{"model": "contrastive audio-text model", "dataset": "short read English sentences (LibriTTS-R)", "train_examples": 26041, "n_mels": 80, "hop_length": 160, "input": "log_mel", "spec_augment": false, "win_length": 400, "tokenizer": "word", "vocab_size": 5132, "loss": "softmax", "embed_dim": 256, "encoder_arch": "conformer", "encoder_norm": "rmsnorm", "encoder_activation": "gelu", "encoder_mlp_ratio": 4, "encoder_head_dim": 48, "encoder_fused_qkv": false, "encoder_qk_norm": false, "encoder_inner_norm": false, "encoder_moe": "top_k", "encoder_drop_path": 0.05, "encoder_num_experts": 4, "encoder_moe_every": 2, "encoder_expert_mlp_ratio": 1, "encoder_experts_per_token": 2, "encoder_shared_expert": false, "encoder_subsampling": 4, "encoder_layers": 8, "encoder_width": 128, "encoder_positions": "rope", "encoder_kernel_size": 15, "text_encoder_causal": true, "text_encoder_width": 128, "text_encoder_layers": 6, "text_encoder_norm": "layernorm", "text_encoder_norm_position": "pre", "text_encoder_activation": "swiglu", "text_encoder_mlp_ratio": 2.67, "text_encoder_head_dim": 16, "text_encoder_fused_qkv": true, "text_encoder_bias": "all", "text_encoder_qk_norm": false, "text_encoder_layer_scale_init": 1.0, "text_encoder_parallel_block": false, "text_encoder_inner_norm": false, "text_encoder_positions": "rope", "residual_init": "none", "optimizer": "soap", "beta2": 0.99, "learning_rate": 0.0019, "beta1": 0.95, "shampoo_beta": 0.95, "eps": 1e-08, "precondition_frequency": 32, "max_precond_dim": 1536, "one_sided": true, "adamw_lr_other_params": 0.0014, "max_grad_norm": 0.5, "cautious_weight_decay": true, "max_steps": 7800, "batch_size": 128, "epochs": 38.3, "lr_schedule": "cosine", "final_lr_fraction": 0.05, "warmup_steps": 780, "weight_decay": 0.2, "adamw_weight_decay_other_params": 0.05}
Rows from block 5 of the audio encoder of a small contrastive audio-text model, named by matrix and row number. Rows with one number within an expert belong to one neuron, the router's apart. Each number is 200 + 30 x the weight over its row's rms, rounded and kept within 0 to 999. All counts start at 0.
Before each expert's rows are labels from the 100 clips, of 14976, where the router gives the expert most weight on average: "strongest on" is what is common among them. Only what is clearly more common there than usual is listed. The data: short read English sentences (LibriTTS-R). In brackets: how many of the 100.
# router: router (encoder.blocks.5.mlp.router.weight, 4x128, trained with AdamW), inputs 64-127
# up: expert up (encoder.blocks.5.mlp.up, 4x128x128), inputs 64-127
# down: expert down (encoder.blocks.5.mlp.down, 4x128x128, transposed), outputs 64-127

# expert 2
strongest on: the word "what" (40)
router.2,183,209,209,215,224,233,193,206,247,225,208,177,194,165,196,220,240,221,249,203,184,238,199,216,228,186,190,222,169,229,241,223,225,221,254,156,174,218,225,193,194,238,207,189,223,207,152,206,221,169,176,129,231,199,150,205,207,193,230,205,211,199,193,240
up.23,148,112,183,188,161,193,165,163,202,165,207,172,138,166,208,201,200,189,192,182,172,161,156,247,217,172,194,220,246,204,175,137,223,184,207,218,229,150,236,176,200,171,200,165,153,165,195,206,202,186,203,168,187,218,198,212,168,143,202,261,166,209,184,178
down.23,201,182,227,193,279,193,231,216,263,210,184,169,170,188,191,202,191,225,195,129,219,185,174,157,197,242,151,185,191,203,204,233,241,168,208,170,188,173,170,207,210,168,191,199,185,167,141,197,225,215,221,207,226,172,186,204,200,201,244,178,218,170,212,173
up.24,198,165,226,174,191,186,124,219,177,205,218,239,148,190,223,202,171,181,158,181,215,172,202,213,215,176,206,186,222,201,187,202,146,222,205,223,195,191,207,199,249,194,210,153,194,184,194,246,195,181,156,181,220,213,210,182,167,215,164,226,227,150,200,182
down.24,196,202,203,213,231,221,269,227,194,194,165,183,249,228,149,186,204,215,205,138,210,213,176,266,191,206,214,187,197,180,193,155,191,196,210,214,192,198,227,206,205,219,205,215,146,210,170,251,151,180,169,221,210,178,178,175,228,205,175,160,190,154,155,169
up.25,171,157,221,175,155,160,224,204,209,162,196,210,176,197,218,256,206,234,209,165,146,139,177,193,166,260,152,173,146,241,198,181,197,179,249,223,187,125,187,198,197,129,186,184,173,185,217,162,175,219,171,154,217,189,217,201,209,167,198,155,238,173,154,211
down.25,201,231,191,212,241,168,212,253,265,189,173,191,188,199,157,222,221,197,191,201,205,232,149,174,191,209,206,253,194,179,241,237,246,202,149,166,156,189,214,194,158,205,253,195,213,216,262,219,218,214,185,232,194,194,161,275,193,233,217,205,224,237,205,182
up.26,241,185,184,198,201,171,164,178,175,197,226,194,161,174,205,217,191,222,169,206,160,160,146,168,197,214,273,178,194,197,202,182,175,216,200,207,205,167,218,149,142,125,132,165,201,190,204,187,179,236,191,199,215,234,221,193,210,185,155,177,157,184,210,192
down.26,187,237,245,185,204,160,242,194,155,190,170,208,215,196,197,175,222,165,206,221,217,202,202,161,228,182,195,248,139,181,261,203,189,217,211,210,202,193,207,233,174,248,205,243,223,213,178,199,258,211,220,199,208,216,163,214,202,219,287,200,219,181,233,200

# expert 1
strongest on: the word "said" (72)
router.1,185,237,246,190,200,217,214,214,125,195,252,160,212,165,199,207,216,250,244,166,192,216,244,193,218,208,240,207,183,199,204,243,221,213,214,189,176,218,206,240,191,253,207,236,215,215,215,199,182,198,245,208,217,187,174,190,217,206,152,172,196,216,234,221
up.23,210,180,254,186,182,181,184,197,225,190,193,210,177,235,172,200,154,208,207,160,216,130,132,208,181,171,185,177,232,198,176,141,212,145,173,175,228,190,209,203,154,191,220,156,177,195,198,164,205,200,182,198,165,196,206,187,201,200,197,201,192,148,138,179
down.23,206,264,228,205,190,161,235,168,179,163,195,231,222,230,204,166,172,235,216,230,194,240,198,182,225,237,217,244,230,233,223,197,170,155,220,252,217,186,196,226,178,175,225,178,187,225,159,208,174,252,205,190,208,202,184,225,173,214,189,198,178,222,196,172
up.24,187,212,227,199,199,175,206,191,217,215,203,213,187,241,205,197,168,230,175,158,235,164,163,198,213,176,187,169,198,197,155,201,191,234,212,224,181,232,229,227,151,123,209,176,169,219,209,145,215,208,216,160,236,177,202,189,187,205,193,186,168,183,80,234
down.24,216,221,218,192,224,203,244,193,175,196,195,181,203,196,193,134,256,238,274,285,286,177,217,194,240,172,176,214,156,169,206,179,192,208,207,174,212,183,180,210,201,195,189,198,229,177,203,203,192,176,237,196,218,231,168,206,141,181,258,207,215,253,194,270
up.25,195,143,246,219,217,202,245,199,227,194,228,221,201,207,169,217,151,229,190,238,189,187,171,177,212,172,203,199,210,238,227,225,171,185,158,199,194,201,187,185,158,207,167,204,178,219,174,173,195,246,166,257,139,166,219,178,166,231,201,149,222,148,138,194
down.25,186,207,259,115,184,165,193,233,116,226,232,211,245,206,207,155,242,220,170,150,218,237,186,211,219,224,208,209,175,210,207,145,188,169,211,220,236,168,226,242,193,197,202,227,121,223,183,205,225,169,189,153,262,227,168,161,186,194,211,203,209,243,209,211
up.26,231,197,206,208,125,208,239,208,235,206,180,211,217,175,228,164,198,190,149,96,151,225,168,218,213,189,160,172,218,187,181,170,204,193,187,184,230,209,196,198,197,184,193,172,191,167,196,255,196,177,151,164,179,159,243,207,219,206,240,195,180,214,215,185
down.26,146,178,213,216,207,177,171,194,241,152,148,224,209,163,150,148,183,233,224,219,174,165,198,239,181,234,211,252,193,184,231,162,216,171,211,235,223,210,221,182,187,184,253,184,226,198,215,129,197,186,212,232,207,211,215,130,167,201,178,207,189,222,193,242

# expert 3
strongest on: the word "i" (46)
router.3,221,216,191,243,186,215,188,211,182,230,223,214,233,168,211,195,242,187,186,200,202,234,223,153,124,225,205,220,175,156,211,239,242,198,179,191,220,235,203,186,237,235,194,223,215,212,226,209,224,164,235,212,230,180,196,219,159,214,193,205,205,236,247,199
up.23,194,208,222,178,201,223,230,178,254,201,186,216,257,226,178,194,223,188,182,195,172,225,209,215,194,149,127,150,239,194,178,162,171,168,227,195,230,225,197,211,158,148,277,157,218,212,189,179,191,253,206,163,168,209,183,175,220,157,219,203,194,163,237,208
down.23,210,243,171,246,196,191,166,192,215,219,275,216,228,236,207,209,211,197,195,246,277,211,229,193,192,210,200,250,224,162,255,273,226,172,192,206,189,156,211,173,204,173,250,191,139,177,240,213,220,168,181,186,237,177,217,209,209,238,135,200,187,143,226,233
up.24,161,132,187,247,203,190,201,187,173,121,193,231,188,221,192,263,190,182,222,182,195,149,222,185,137,172,169,172,229,189,181,161,194,179,164,193,245,193,197,181,196,192,193,165,132,198,228,185,195,254,167,198,143,197,157,173,195,188,129,177,202,216,185,191
down.24,156,214,236,231,199,229,220,235,193,213,237,166,162,193,193,147,226,242,151,156,173,177,162,169,171,216,200,249,134,208,179,135,183,190,189,161,197,126,193,181,235,246,228,223,165,207,163,137,208,180,209,226,151,187,180,196,235,190,212,165,182,197,205,247
up.25,218,163,178,214,176,197,172,204,140,164,232,231,222,201,246,180,188,186,176,266,244,177,164,191,209,210,233,220,215,163,196,153,189,245,203,206,231,184,221,190,243,254,125,177,144,198,155,209,172,207,217,190,190,181,150,236,201,225,215,267,221,167,251,191
down.25,173,226,220,184,174,198,137,210,151,279,224,222,171,256,198,206,195,221,227,164,191,158,174,185,148,228,260,201,188,161,161,168,170,197,226,208,193,183,198,276,220,183,222,236,217,180,145,212,180,228,194,230,211,201,168,191,151,194,160,198,192,191,185,181
up.26,148,222,233,199,206,188,230,237,207,182,255,201,146,271,188,201,181,120,187,196,216,188,214,207,200,207,201,192,218,233,188,208,176,195,228,209,202,207,188,167,166,175,198,171,193,171,171,177,151,187,185,253,234,231,179,193,198,174,122,188,219,193,164,208
down.26,170,152,214,216,183,212,243,213,181,218,174,217,237,125,172,207,192,203,197,233,180,167,264,204,171,179,157,195,147,186,172,245,177,168,224,229,184,180,216,210,166,198,228,189,202,127,167,243,171,213,208,154,216,158,213,175,167,190,252,150,213,203,200,180

# expert 0
strongest on: the word "was" (37)
router.0,160,247,201,246,225,198,174,223,208,186,172,245,235,205,208,158,229,168,176,205,238,204,250,172,216,264,184,221,154,247,214,222,234,177,186,173,238,216,206,230,176,134,224,213,211,257,188,195,212,151,243,210,203,216,222,239,180,236,233,213,247,207,209,210
up.23,185,172,238,211,169,211,241,175,207,185,233,184,151,233,183,222,156,187,200,248,241,176,163,228,162,170,192,197,210,217,194,190,238,133,155,210,187,185,250,174,180,186,207,184,192,184,212,136,189,281,183,229,206,207,223,198,199,197,194,149,246,185,159,205
down.23,223,167,227,157,212,198,195,213,221,214,258,207,221,156,200,228,194,216,214,171,206,191,200,173,216,247,190,187,195,198,201,202,181,207,189,118,167,216,237,209,166,182,202,187,235,198,180,235,246,251,159,250,276,200,224,178,207,193,211,204,153,243,161,178
up.24,192,125,231,179,141,214,242,193,211,134,204,223,201,187,206,135,132,212,183,202,153,205,173,197,234,165,179,143,205,221,197,231,214,187,196,228,191,179,193,155,217,177,227,180,175,179,172,171,195,252,198,184,185,173,207,177,189,194,202,162,187,199,164,190
down.24,208,270,194,169,200,217,174,226,215,187,218,160,168,184,222,187,223,231,180,168,197,239,147,167,197,228,250,181,212,173,166,205,183,236,228,186,190,195,210,247,122,237,154,204,220,173,215,197,226,212,208,212,258,232,169,197,180,194,177,190,215,227,185,182
up.25,223,176,175,186,196,196,203,212,176,165,235,214,201,235,123,232,194,200,220,238,135,186,178,190,195,168,226,148,229,250,180,183,172,182,193,174,208,254,211,193,216,186,209,154,170,211,205,176,181,206,231,211,183,227,154,170,211,154,180,200,160,168,158,235
down.25,232,184,207,194,206,179,202,170,203,229,211,140,201,167,224,166,186,217,223,227,192,260,195,203,230,242,215,242,200,145,182,215,190,187,202,144,181,176,270,273,166,211,186,214,235,182,182,203,188,214,170,160,266,210,175,146,182,235,233,195,188,229,236,173
up.26,206,217,204,160,177,189,207,204,194,205,217,229,159,232,244,215,184,216,158,203,185,133,214,231,221,133,169,174,190,190,171,176,70,174,196,215,225,200,204,154,203,213,220,153,182,163,204,184,166,243,195,198,212,210,208,243,191,205,198,231,184,175,173,182
down.26,153,206,217,196,206,177,173,206,247,155,211,208,284,217,177,182,206,149,236,190,165,203,186,194,219,170,161,165,246,196,188,197,223,208,216,208,244,247,216,209,193,185,161,216,173,168,206,221,188,220,217,203,224,169,207,161,225,207,190,197,226,218,221,158