config.toml
n_mels = 80
embed_dim = 256
encoder_norm = "rmsnorm"
encoder_activation = "gelu"
encoder_fused_qkv = false
text_encoder_causal = true
text_encoder_width = 128
text_encoder_qk_norm = false
steps = 7800
lr_schedule = "cosine"
Rows from block 3 of the audio encoder of a small contrastive audio-text model, named by matrix and row number. Rows with one number belong to one neuron. Each number is 128 + 24 x the weight over its row's rms, rounded and kept within 0 to 255. All counts start at 0. Numbers have three digits each.
After each neuron's rows are labels from the 100 clips, of 14976, where the neuron reaches its highest value: "top examples" is what is common among them; "loudest" is the band of the loudest frequency at the time of the peak. Only what is clearly more common there than usual is listed. The data: short read English sentences (LibriTTS-R). In brackets: how many of the 100, against the usual share in percent.
# fc1: first MLP up (encoder.blocks.3.ff1.fc1.weight, 512x128), inputs 0-127
# fc2: first MLP down (encoder.blocks.3.ff1.fc2.weight, 128x512, transposed), outputs 0-127

fc1.168:120164093124131137133152113131095108121149166103143127137080127110128132146114155109132101129109138136093097118113139109135074129135079106089120154091119086093084131128147133119148107093115128140132174085168133154130117059162141125101097136165134148144183139148158115135139128136135156127123169124171129141121112144097128086150136127108107163111134147106078098137115112148146164114098
fc2.168:105157134092152120134114138095112129131074129125120120131122138117142147124131122133131158122118143139103125103115094108131172094166092143133141097141143108111124134123120088126140131142144081114112093144128131117146092169112134139113129106130149110127116136142099147126102120129121127160141121091119164141255139081165105183090126127136149104126145118111132142111118099157110144148127
top examples: the word "said" (77 vs 6.5); the word "she" (58 vs 5.8)
loudest: 4000 to 8000 Hz (76 vs 4.1)

fc1.467:130134119093098087152133176125148109164088150113154102156146124108138148087130106154114152135156124170123131160111094120117132126111097116121147103138141139124143084104143173145175127139137118185114157123089142081145125070076095113120174124129116132119175115162131158116168146113124130119140151126126074103114094131171131101109148137113132154122140158123132150131123153124133086122148
fc2.467:106084154151179159122148118138149152099182125138110135089141129146142098112110169103133118136118149124110134067119139119127136134094130142121118158114138113117119116120100126119111140124084128043148131135142104112107129150135157136158099097132111155126100100120100094140131150154102129133111093125141156110162187108088158132155130126146163150144172099103133090107169119151127163112104
top examples: the word "of" (25 vs 9.8)
loudest: 250 to 500 Hz (27 vs 10.3)

fc1.186:125115112087129128118104141073105127144171130163129125147129142134147072124100123179071113132140098131137144095109135127106124161135114112122073107081152108126148119097068157102104117129159160151126116166124123107140082111101105100150134104106157090151099127142114141114145123124139193142113125134136117159109146129123137094063113128098156121108148139129144153104089119112118138121131
fc2.186:096175129153126121122128143155144123087116114111127139045129127109103155126159090079169103153121188125131131141152093155132126110109127151127125134134117144168140116113097080128149120139123090097111095096108104123110160135141129133141123127131130133088163106198124111129094146113133120111151143116101129070182095140155110101144137146139119115135140142150117140160175154131110122121119
top examples: voice: male (72 vs 46.2)
loudest: 250 to 500 Hz (28 vs 10.3)

fc1.356:163139134140121153163113116092119110102105143138147107154070097122151141126171156141137111087106141120161104141137098122141115142129150133123099142128121139130110164145129106156106137147101153131107158116061150138128158181125161126146147121111100117107133176078157144130079120114141182140126110166144156142107124114078109164122157111127113078103136103091132102152139132139128169103115
fc2.356:080094157138128112103152137172144106144124104143084149124177153134106157118122097088115104119145134108135184135139144135126123129129140112152136090129142111127159161136135133141138108076116121131123112154141128124115116117126115157109105126122191167123147126175091105142149111171129092132117129100138102092132084124156139119097078130109125146153099175170112153133118098105128068167139
top examples: voice: female (85 vs 53.8)
loudest: 250 to 500 Hz (31 vs 10.3)

fc1.288:097095151115116115090092082145121125116099159084168125141136109151145102139144176139113130103096115144138128143121142141089137110099117140089129118121148112108132139116143134118116079086176124157099123119092123182079178117140098138139130166109123117128130151076145106139150116101110155142134123122153162143153072143112153110120163166129146104133142095112111152114142079160120146117123
fc2.288:139115127131122076127130155114117104132130121132101136121148135126129133141095149168135118130132127147107153092147153120131128137135109122105130116128157114143146147138132115133149124095114149091122107120131115135163117137109129134117116150142147172132115150097104115167112125130111171141160120139106107108255137119153130150126143118169114135107114154095115111148109164130120130116140
top examples: the word "you" (35 vs 15.2); the word "was" (30 vs 9.7)
loudest: 250 to 500 Hz (54 vs 10.3)

fc1.456:138131120103120143124129122160151113131120144125103117178147085100106174099124120154121145185167139117115104171107147104097123161086140127130124119116111125101138132090163178136182132105149082167157151118134126102168126101145148109101132142152133148135153114137082131117134123102111115110133148090123120087132133170129111108088090132170114145118116089132175138146100138101138099152164
fc2.456:107114129089117132092140162146121162109119132134140159116109155142184104111149125120125173109098153149092144119138118126151131126127102150141148141107157134148125110144094122102094100152089144061132078155123124129111161135085095127144115092139085105106101123095142166127130170167123118138119140121109126156182154121108152146130161143118132100136152149104098082107170119157135135106083
top examples: the word "was" (31 vs 9.7)
loudest: 250 to 500 Hz (42 vs 10.3)

fc1.150:116132127135153133132113103159119150133099150102113171113136120115121141104132179145112140100109121144102112119127112095091151124091116131121107103087104099131050137112132099130129103092102086139078144108141148148140165149117087122171156155116148134134153127086163092141155131116099124133137141120165164089144106146132166155133124149113094097144137106100147144173141163164109143091108
fc2.150:121142121117147114156161135126105145113142145120140108165173103153157097147143167140139150154122122119090115148131158134132151142144137069147144108130151098132131118161149110119172130122094147108163107149154144173177149161137135118126119150137108153117143161126102108143098087155133138130162144097133145110220107139139162121095138157126100175129118168114111101143098141130116094098157
top examples: the word "you" (51 vs 15.2)
loudest: 250 to 500 Hz (28 vs 10.3)

fc1.353:133103092119140144153134068103139147124110202088113158151138142105139122160093126126138088149121126128115055142099096163105141101089115117133136111114140129100099152119121115152146082124144093130138121122130136142169169127119138148186124148152133151128124123114136105148172083104146120113114145142136119061129122150111108128103141156156147137114112125145139118102132140152125163160083
fc2.353:099106167170140113130151147125125131114150147152148141108142109150162101140142117104110148116149087093084120097124154113135115117183118068125157093118170123160126149159068130124151154138078142097124124120114157152143152171090114092137093140135135123146154122131109109100114138154094121175121133129148148133176122125158163136145151150131127158134144141112133081154154138133123101082149
top examples: the word "she" (27 vs 5.8)
loudest: 2000 to 4000 Hz (30 vs 1.8)

fc1.89:144172112124141116134153123111100142136092120141082114119119115163153125096137139134108117116081137135138114131122140136119161070202115140138102101108113084118105118144117120144093135119125139109170159128161104135105095132169160104115143158114134072122117165106125119106067076118158142138113138129154148140113134135092101135168150145101139129110182122129125105149140122163103162092118
fc2.89:099088143097130169107103138140162107133139143151153158140124099113082148136134114128156122121127168150120123092110137106138075148128130107107160111161145140161167141100140145100161141123141123147081133116100150139153154127116116128129127113148135189131136120151134131146174166122118092102132121124082127110164114126146130128052100116136115140135093166113129173140084148114125096184150
top examples: the word "the" (57 vs 24.8)
loudest: 250 to 500 Hz (27 vs 10.3)

fc1.272:170147116101129175121103141084081114129167153143128158085135103131117085151134143099089124144138131141159108120097112142147132062119094091103078111150114110122128111136135145090106141149130155095108147071152112133134112133153127151116096124114119112152155131146132142136121074115106145169144136162149092100119118147089087099124102130120157108128106162166090110122114144141119112145127
fc2.272:107102142143143129115141126182175116139115112162137108139116147114140140096129103117117084110096133126111161108130141138142101113174126140146178107092140204133109150085101089093144145144105082150169109151146154123143143157101121116157102143149137116115106132157102094128111195128160104080118096108127151141156134129147158136116161130159120111139143097094136138106119117110117107112117
top examples: voice: female (83 vs 53.8)
loudest: 250 to 500 Hz (39 vs 10.3)

fc1.196:139131123120185153139105134094204109126168191107158131178135105100106115104164148090112128164134120141185141098118112132130131097086130135116121125130099129121164138121120125070076130136159137093108111122142136156092093148128104143124097135097138102160130118133155135109119109156125153102131121124146093131138112142123143086090156095094106142123139152118099110133111116145113142103124
fc2.196:116154114157105133144111170153072135111102088124135103105127148093147143173093107140138050092125115127118177160137115139137106123140129099137125145122157140112090166127093134173136137126106113140148099129112145111165131146122137110081125106142119130101144124154103100153094119143146075131117130136137193127128138085141128169157115162165133151130104115129163152129145109107159098127111
top examples: voice: male (72 vs 46.2)
loudest: 250 to 500 Hz (42 vs 10.3)

fc1.443:126120175136093135116087124114117135098168115124137129109072131148140139119072118118088140119085158120107107098113099134128137127150142126173138135114124078102135169162134132142156114122127126142128174102183121121082135133143112159123130144116125090126099131159121085128140103124106125105095138141158222151135122139105121116157107157108157092116128110133125113119155103088135126165131
fc2.443:140144115105123117106133131117138140158116112148109127139162140154156157153174077117164108133166137161130149156147175128111114099105101170120121131123142163143113142080131144125098133117142103128142120151114109125144110129127134143122098131130110142132163135073105166142132155073094147117141125133088110145175122122139135103102166140141122133164135134101139130095107214186124140075122
top examples: the word "it" (34 vs 12.1); the word "was" (28 vs 9.7)
loudest: 500 to 1000 Hz (26 vs 6.2)

fc1.181:186140112136115150102103151168166105075106156115139145135147119107090164117104124132130103150123155159156111164100081183123104125130135115139173133136155145102094094131102132115166101135152109118141110108120118113097092086151115110102105152110128120177169136100122137101155129166110106145121133123118115153169186102149120110104141120152122133139134150119144095132145108164110094131116
fc2.181:126112129124106100123139141077113176140170138141134137110117148158117127151101171117135144123096148135120114120154133112109146161093141123113164099172112172137157116142092141171095152131098108144128154128129138131128104152122152110132155092108146143140102166088119139058087137132116147145123097130104120125229143126136155143142118152148146151108161136134143078135148112139150130141119
top examples: voice: female (86 vs 53.8)
loudest: 250 to 500 Hz (26 vs 10.3)

fc1.223:070148105157135087139155127107110118134149121116135117097138102161133110140147113111093125093121105156125084136112122126136170153095126140104148102132157103142125120100144164147144131120099137197127164160133092122130109128101126115136173104093128125086154126106131140125121114147181167136132111120126081148113081081140154147075142149077098128104124150139146168161147139145143138119124
fc2.223:153106147129157178130095110120128148089107124151080115138133116107111123076089151136156141144134139101104143093142155121095091130178116131134098149134092132114062150149111103121149116165142136087129137130110150133125147096147139130163116120101154136088085159138136125120177149130081085138111156118122158103146160145156120120188132139150165124151139111108122145130151168107152134130126
top examples: the word "the" (64 vs 24.8)
loudest: 250 to 500 Hz (33 vs 10.3)