Rows from block 2 of the audio encoder of a small contrastive audio-text model, named by matrix and row number. Rows with one number belong to one neuron. Each number is 128 + 32 x the weight over its row's rms, rounded and kept within 0 to 255. All counts start at 0. Numbers have three digits each.
Before each neuron's rows are labels from the 100 clips, of 14976, where the neuron reaches its highest value: "loudest band" is the band of the loudest frequency at the time of the peak; "strongest on" is what is common among them. Only what is clearly more common there than usual is listed. The data: short read English sentences (LibriTTS-R). In brackets: how many of the 100.
# fc1: second MLP up (encoder.blocks.2.mlp.fc1.weight, 512x128), inputs 0-63
# fc2: second MLP down (encoder.blocks.2.mlp.fc2.weight, 128x512, transposed), outputs 0-63

loudest band: 250 to 500 Hz (36)
strongest on: text has "you" (34); the word "was" (25)
fc1.211:165140097184128075133120128102077137163124096133108082144152166171142108121142129106094132105095118123081114111149185125136119104167104121105135095156102069112116104088105132153100172145144097
fc2.211:170127171084154165144148128138125079113143220115196134110115106136142142101141113146182137121132150075124136104124074131144160193176143123195136171126150140186152118178143112085161099156100153

loudest band: 500 to 1000 Hz (29); 250 to 500 Hz (27)
strongest on: the word "said" (80); the word "she" (45)
fc1.482:122165092190107137125192120107149104075094177093158125180119118126110164134121153155126064147109162126086098109078131134120078099121060149100153125108179113043123104151118134130124147115098141
fc2.482:123101146080151081150156146060125106181104146087159165114145184094109131128103111138118103160161114155113116129132098090144175116162024115148135147110179128138077125083127101159183132108137107

loudest band: 4000 to 8000 Hz (46)
strongest on: voice: male (81); the word "said" (25)
fc1.205:083135109102108142149088123138161139128154097110090139051163124123081133159113120098119117126102117099136121096157110090156074178175091068081141100184138083147197158132179130126127121163133155
fc2.205:189116124156173120125142144142131089110102176167162097177149188118168121106091101153125140141123151130126162141103134156089192107118131190164072094131110177093121133126086121138086140065128119

loudest band: 250 to 500 Hz (31)
strongest on: the word "was" (28)
fc1.243:126137123114137079150115103098135148150106159174195116194141074098155114075137163087100109155100092115104082159095112102149098168128163122077119124121125154093124188124098128148127111135112144
fc2.243:134062171082165155143099204146133153117137107130078118093159193156147088160154090143135127135135153175140155114143081123114115151103121115153102134139163087152147121118164146125103147156106091

loudest band: 500 to 1000 Hz (27)
strongest on: the word "my" (63)
fc1.346:142135085111120102137137137099096146072149130181142115140150119147095137150103115089100142133110061146141109148131146172107074112142169113127156102117113118164169066179171131105148106160102061
fc2.346:091092123121125128147148167121159088156095106082054137161133142148113138130078133081113077160059126119182157154083131141151162104125178162212130115157106178182151105056137157122139135147149119

loudest band: 250 to 500 Hz (30)
strongest on: the word "the" (59); the word "was" (31)
fc1.501:121068122142100111089122146109150153155103169158168094152122107099097134145096125116094106184137131126111092177154093110167127080158080094103176105153113116089054123149127071118140108118107176
fc2.501:162116119058157094206039216103142107133115167139124050109165162161096122103129138130193116116134153121133105133126122127111150116172100161175116135151158122149132104117139184147093150124117147

loudest band: 4000 to 8000 Hz (25)
strongest on: the word "she" (62)
fc1.50:144111118137054150129091150110129108140080136107097120123172154120118067096123119148145104114100176153110063158131150075061088123099171160062105094150085153080139145131109059122159155064122133
fc2.50:149131104096222108124151085122077139119129153160153103147076145132142168147135128127096178125152114092160173077098121141184153146147113122184088133131159123169121151104167167119102138128120113

loudest band: 2000 to 4000 Hz (30)
strongest on: the word "she" (40)
fc1.425:136113088120155172153169054100163182089070182039158123147129173109160095147095103105114062146072097167123101141120092169085129094082103132138113157105140122094054113078147116079140094105164134
fc2.425:105129102147132077172162169126121140131154078157134131089151090141100140127130174094135171115156094109102072087127146081109098144213136074095153131113155070147117180213105104220132180154082122

loudest band: 250 to 500 Hz (39)
strongest on: voice: male (84)
fc1.56:074094083137109135165148121106180119119130106098159091163130090127139117095128110098095119149105175200182100105150133184110133107079149149168130096148132120080140101129066139083178139171054124
fc2.56:217128147163142115147151177159088182119146131119087133068125146066170116190131161140148115148162085080104155132103152063170069134160125111062099176114152116142079176122138128178094122115161130

loudest band: 250 to 500 Hz (29)
strongest on: the word "you" (42)
fc1.247:122149132158133059105133103146119186144117092140133127193134094173133086130181117099164109122103095113080138135116130085118132138136101112128172120111082117121016108092075142090134168133152086
fc2.247:160050181071144129121069193124131050167170174120120096116162091147090158083098167116176151143130174111123117094192135124133092186144132145151154140139182113108097114139162072123105132164133110

loudest band: 250 to 500 Hz (26)
strongest on: the word "the" (83); the word "of" (27)
fc1.258:106063142114120124119170149130128185167160141096152115203129131114054167140117160122126090150159044127140068152103126143126112102118074150147164112119095181117080099127153107119122086137119189
fc2.258:115094131116082110109127108154074116091217105089118103138203115146081174109076149120132099115135097116112065165137123119092136146102130156140096168139146140086098132096167094138069188120046124

loudest band: 250 to 500 Hz (38)
strongest on: the word "it" (30); the word "is" (26)
fc1.20:151143103158058091086126181106113097095157128117160091092190130167130121124111132125126124115121117090186091108124142119134105136130115173089108137056122138065110097169137140079154102116085111
fc2.20:093119121084162141115144084098131131177118133158162180113156147110160125128091133114091110171142137171118103127175127118159150091091163134133192199169134075127136156101144060140103135154156156

loudest band: 250 to 500 Hz (28)
strongest on: voice: female (88)
fc1.60:122158093114134173157000179087179100128166135115138158087133121171107148150135095160149163120109164124141138090111108119100099127143131118063116114180148125128108172148173136064112162090130108
fc2.60:159093163129115078147162088190133070153089124173153115141133111100109088138084147079110053080132121094092165179173124132159123131129160143159182169059137123110152134047092108192160081153149132

loudest band: 250 to 500 Hz (31)
strongest on: the word "is" (25)
fc1.333:155144165180163153110127123164209190163152163107122131164093107124118144126081180099094123117091104119071128146182094158184178125114124114128107109115109123172119168077175170121137121149193165
fc2.333:109112085114081119158103158101097113138113116125114150119136116166068106146144058096156096127151110128157145102120131094094096119092132184148156118124166117096086126159081133137102144131118075

loudest band: 500 to 1000 Hz (27)
strongest on: the word "i" (50); the word "my" (26)
fc1.66:155121141128114139136126154131147166111184117074142108149127118125121122106093123107118100199093113141142149147131068169108036166150136122133163107143126156143115112139096096139118055132083124
fc2.66:157050151141150137152118159152125109135087153158118148099110148111141115121128140099158130087097123139176080127144137114111172109037128132143109079204137213109129135120131184116102192149133086

loudest band: 250 to 500 Hz (30)
strongest on: the word "is" (26)
fc1.148:133165139162124118139093109111161143163154163121129121119133118130093129168131143070121077139128130140174111112139048121121160156099175137098115166171118152159116205142151084071083118128184120
fc2.148:141071087087120151164109147135124107150114115133098118147099161146087113146133112223090146095123085101107151115160154163114120088091129131134154148085112124065093132112109137194147108127121129

loudest band: 500 to 1000 Hz (26)
strongest on: the word "my" (48)
fc1.503:121140069081104101125128134102078147086106130170126124107134117145083151160095148142103153127114082132130109123090150147125080112154160120106149126113131092164175086179172137107175123130105071
fc2.503:122122150129125135168156173104193085163074132123070174138137186114125085107060115033072082130115109105124137149142120131095157133113222140155091136137120130181106105072121098115146099142143115

loudest band: 250 to 500 Hz (33)
strongest on: voice: male (88)
fc1.150:118129092142123148149182096144174117083160106105161075140120067122091113120120083147166153164131164135165120125154112083102108126126156143203159189121155141118175108103098090089184117145098090
fc2.150:151153120106142044109109166131099182127135113105111157063132199114150120142136149121122135134150084150050142137117124195134124147128104110063078106148147122116091097120142231156081134103155186

loudest band: 250 to 500 Hz (36)
strongest on: the word "the" (54)
fc1.490:111110160130110119064087106133146135111135147130134090127097102183138088122099197128080106091133176140115145148192149114052126139126130151149152155148108116116000144150180138091147079083177100
fc2.490:120154136078185142168123164093110115153117105140168137125193107178162137148090178162152153141113181123175154147178121146151137157157109148153167095170153106127154092130109188144075131149138137

loudest band: 250 to 500 Hz (35)
strongest on: the word "the" (59)
fc1.364:080105194167134094178168152155151114101083157137136100169170053160098127127095157136129087150142105151134037143149138095081125136095056177113133105106104151136061126130100137067150079125113163
fc2.364:171107171156143143103084132091166106168143098130127133100160105108119138098116138196147127088067161161091103152153114094166185121060128145133139162152178186110140106107143144196110173145092101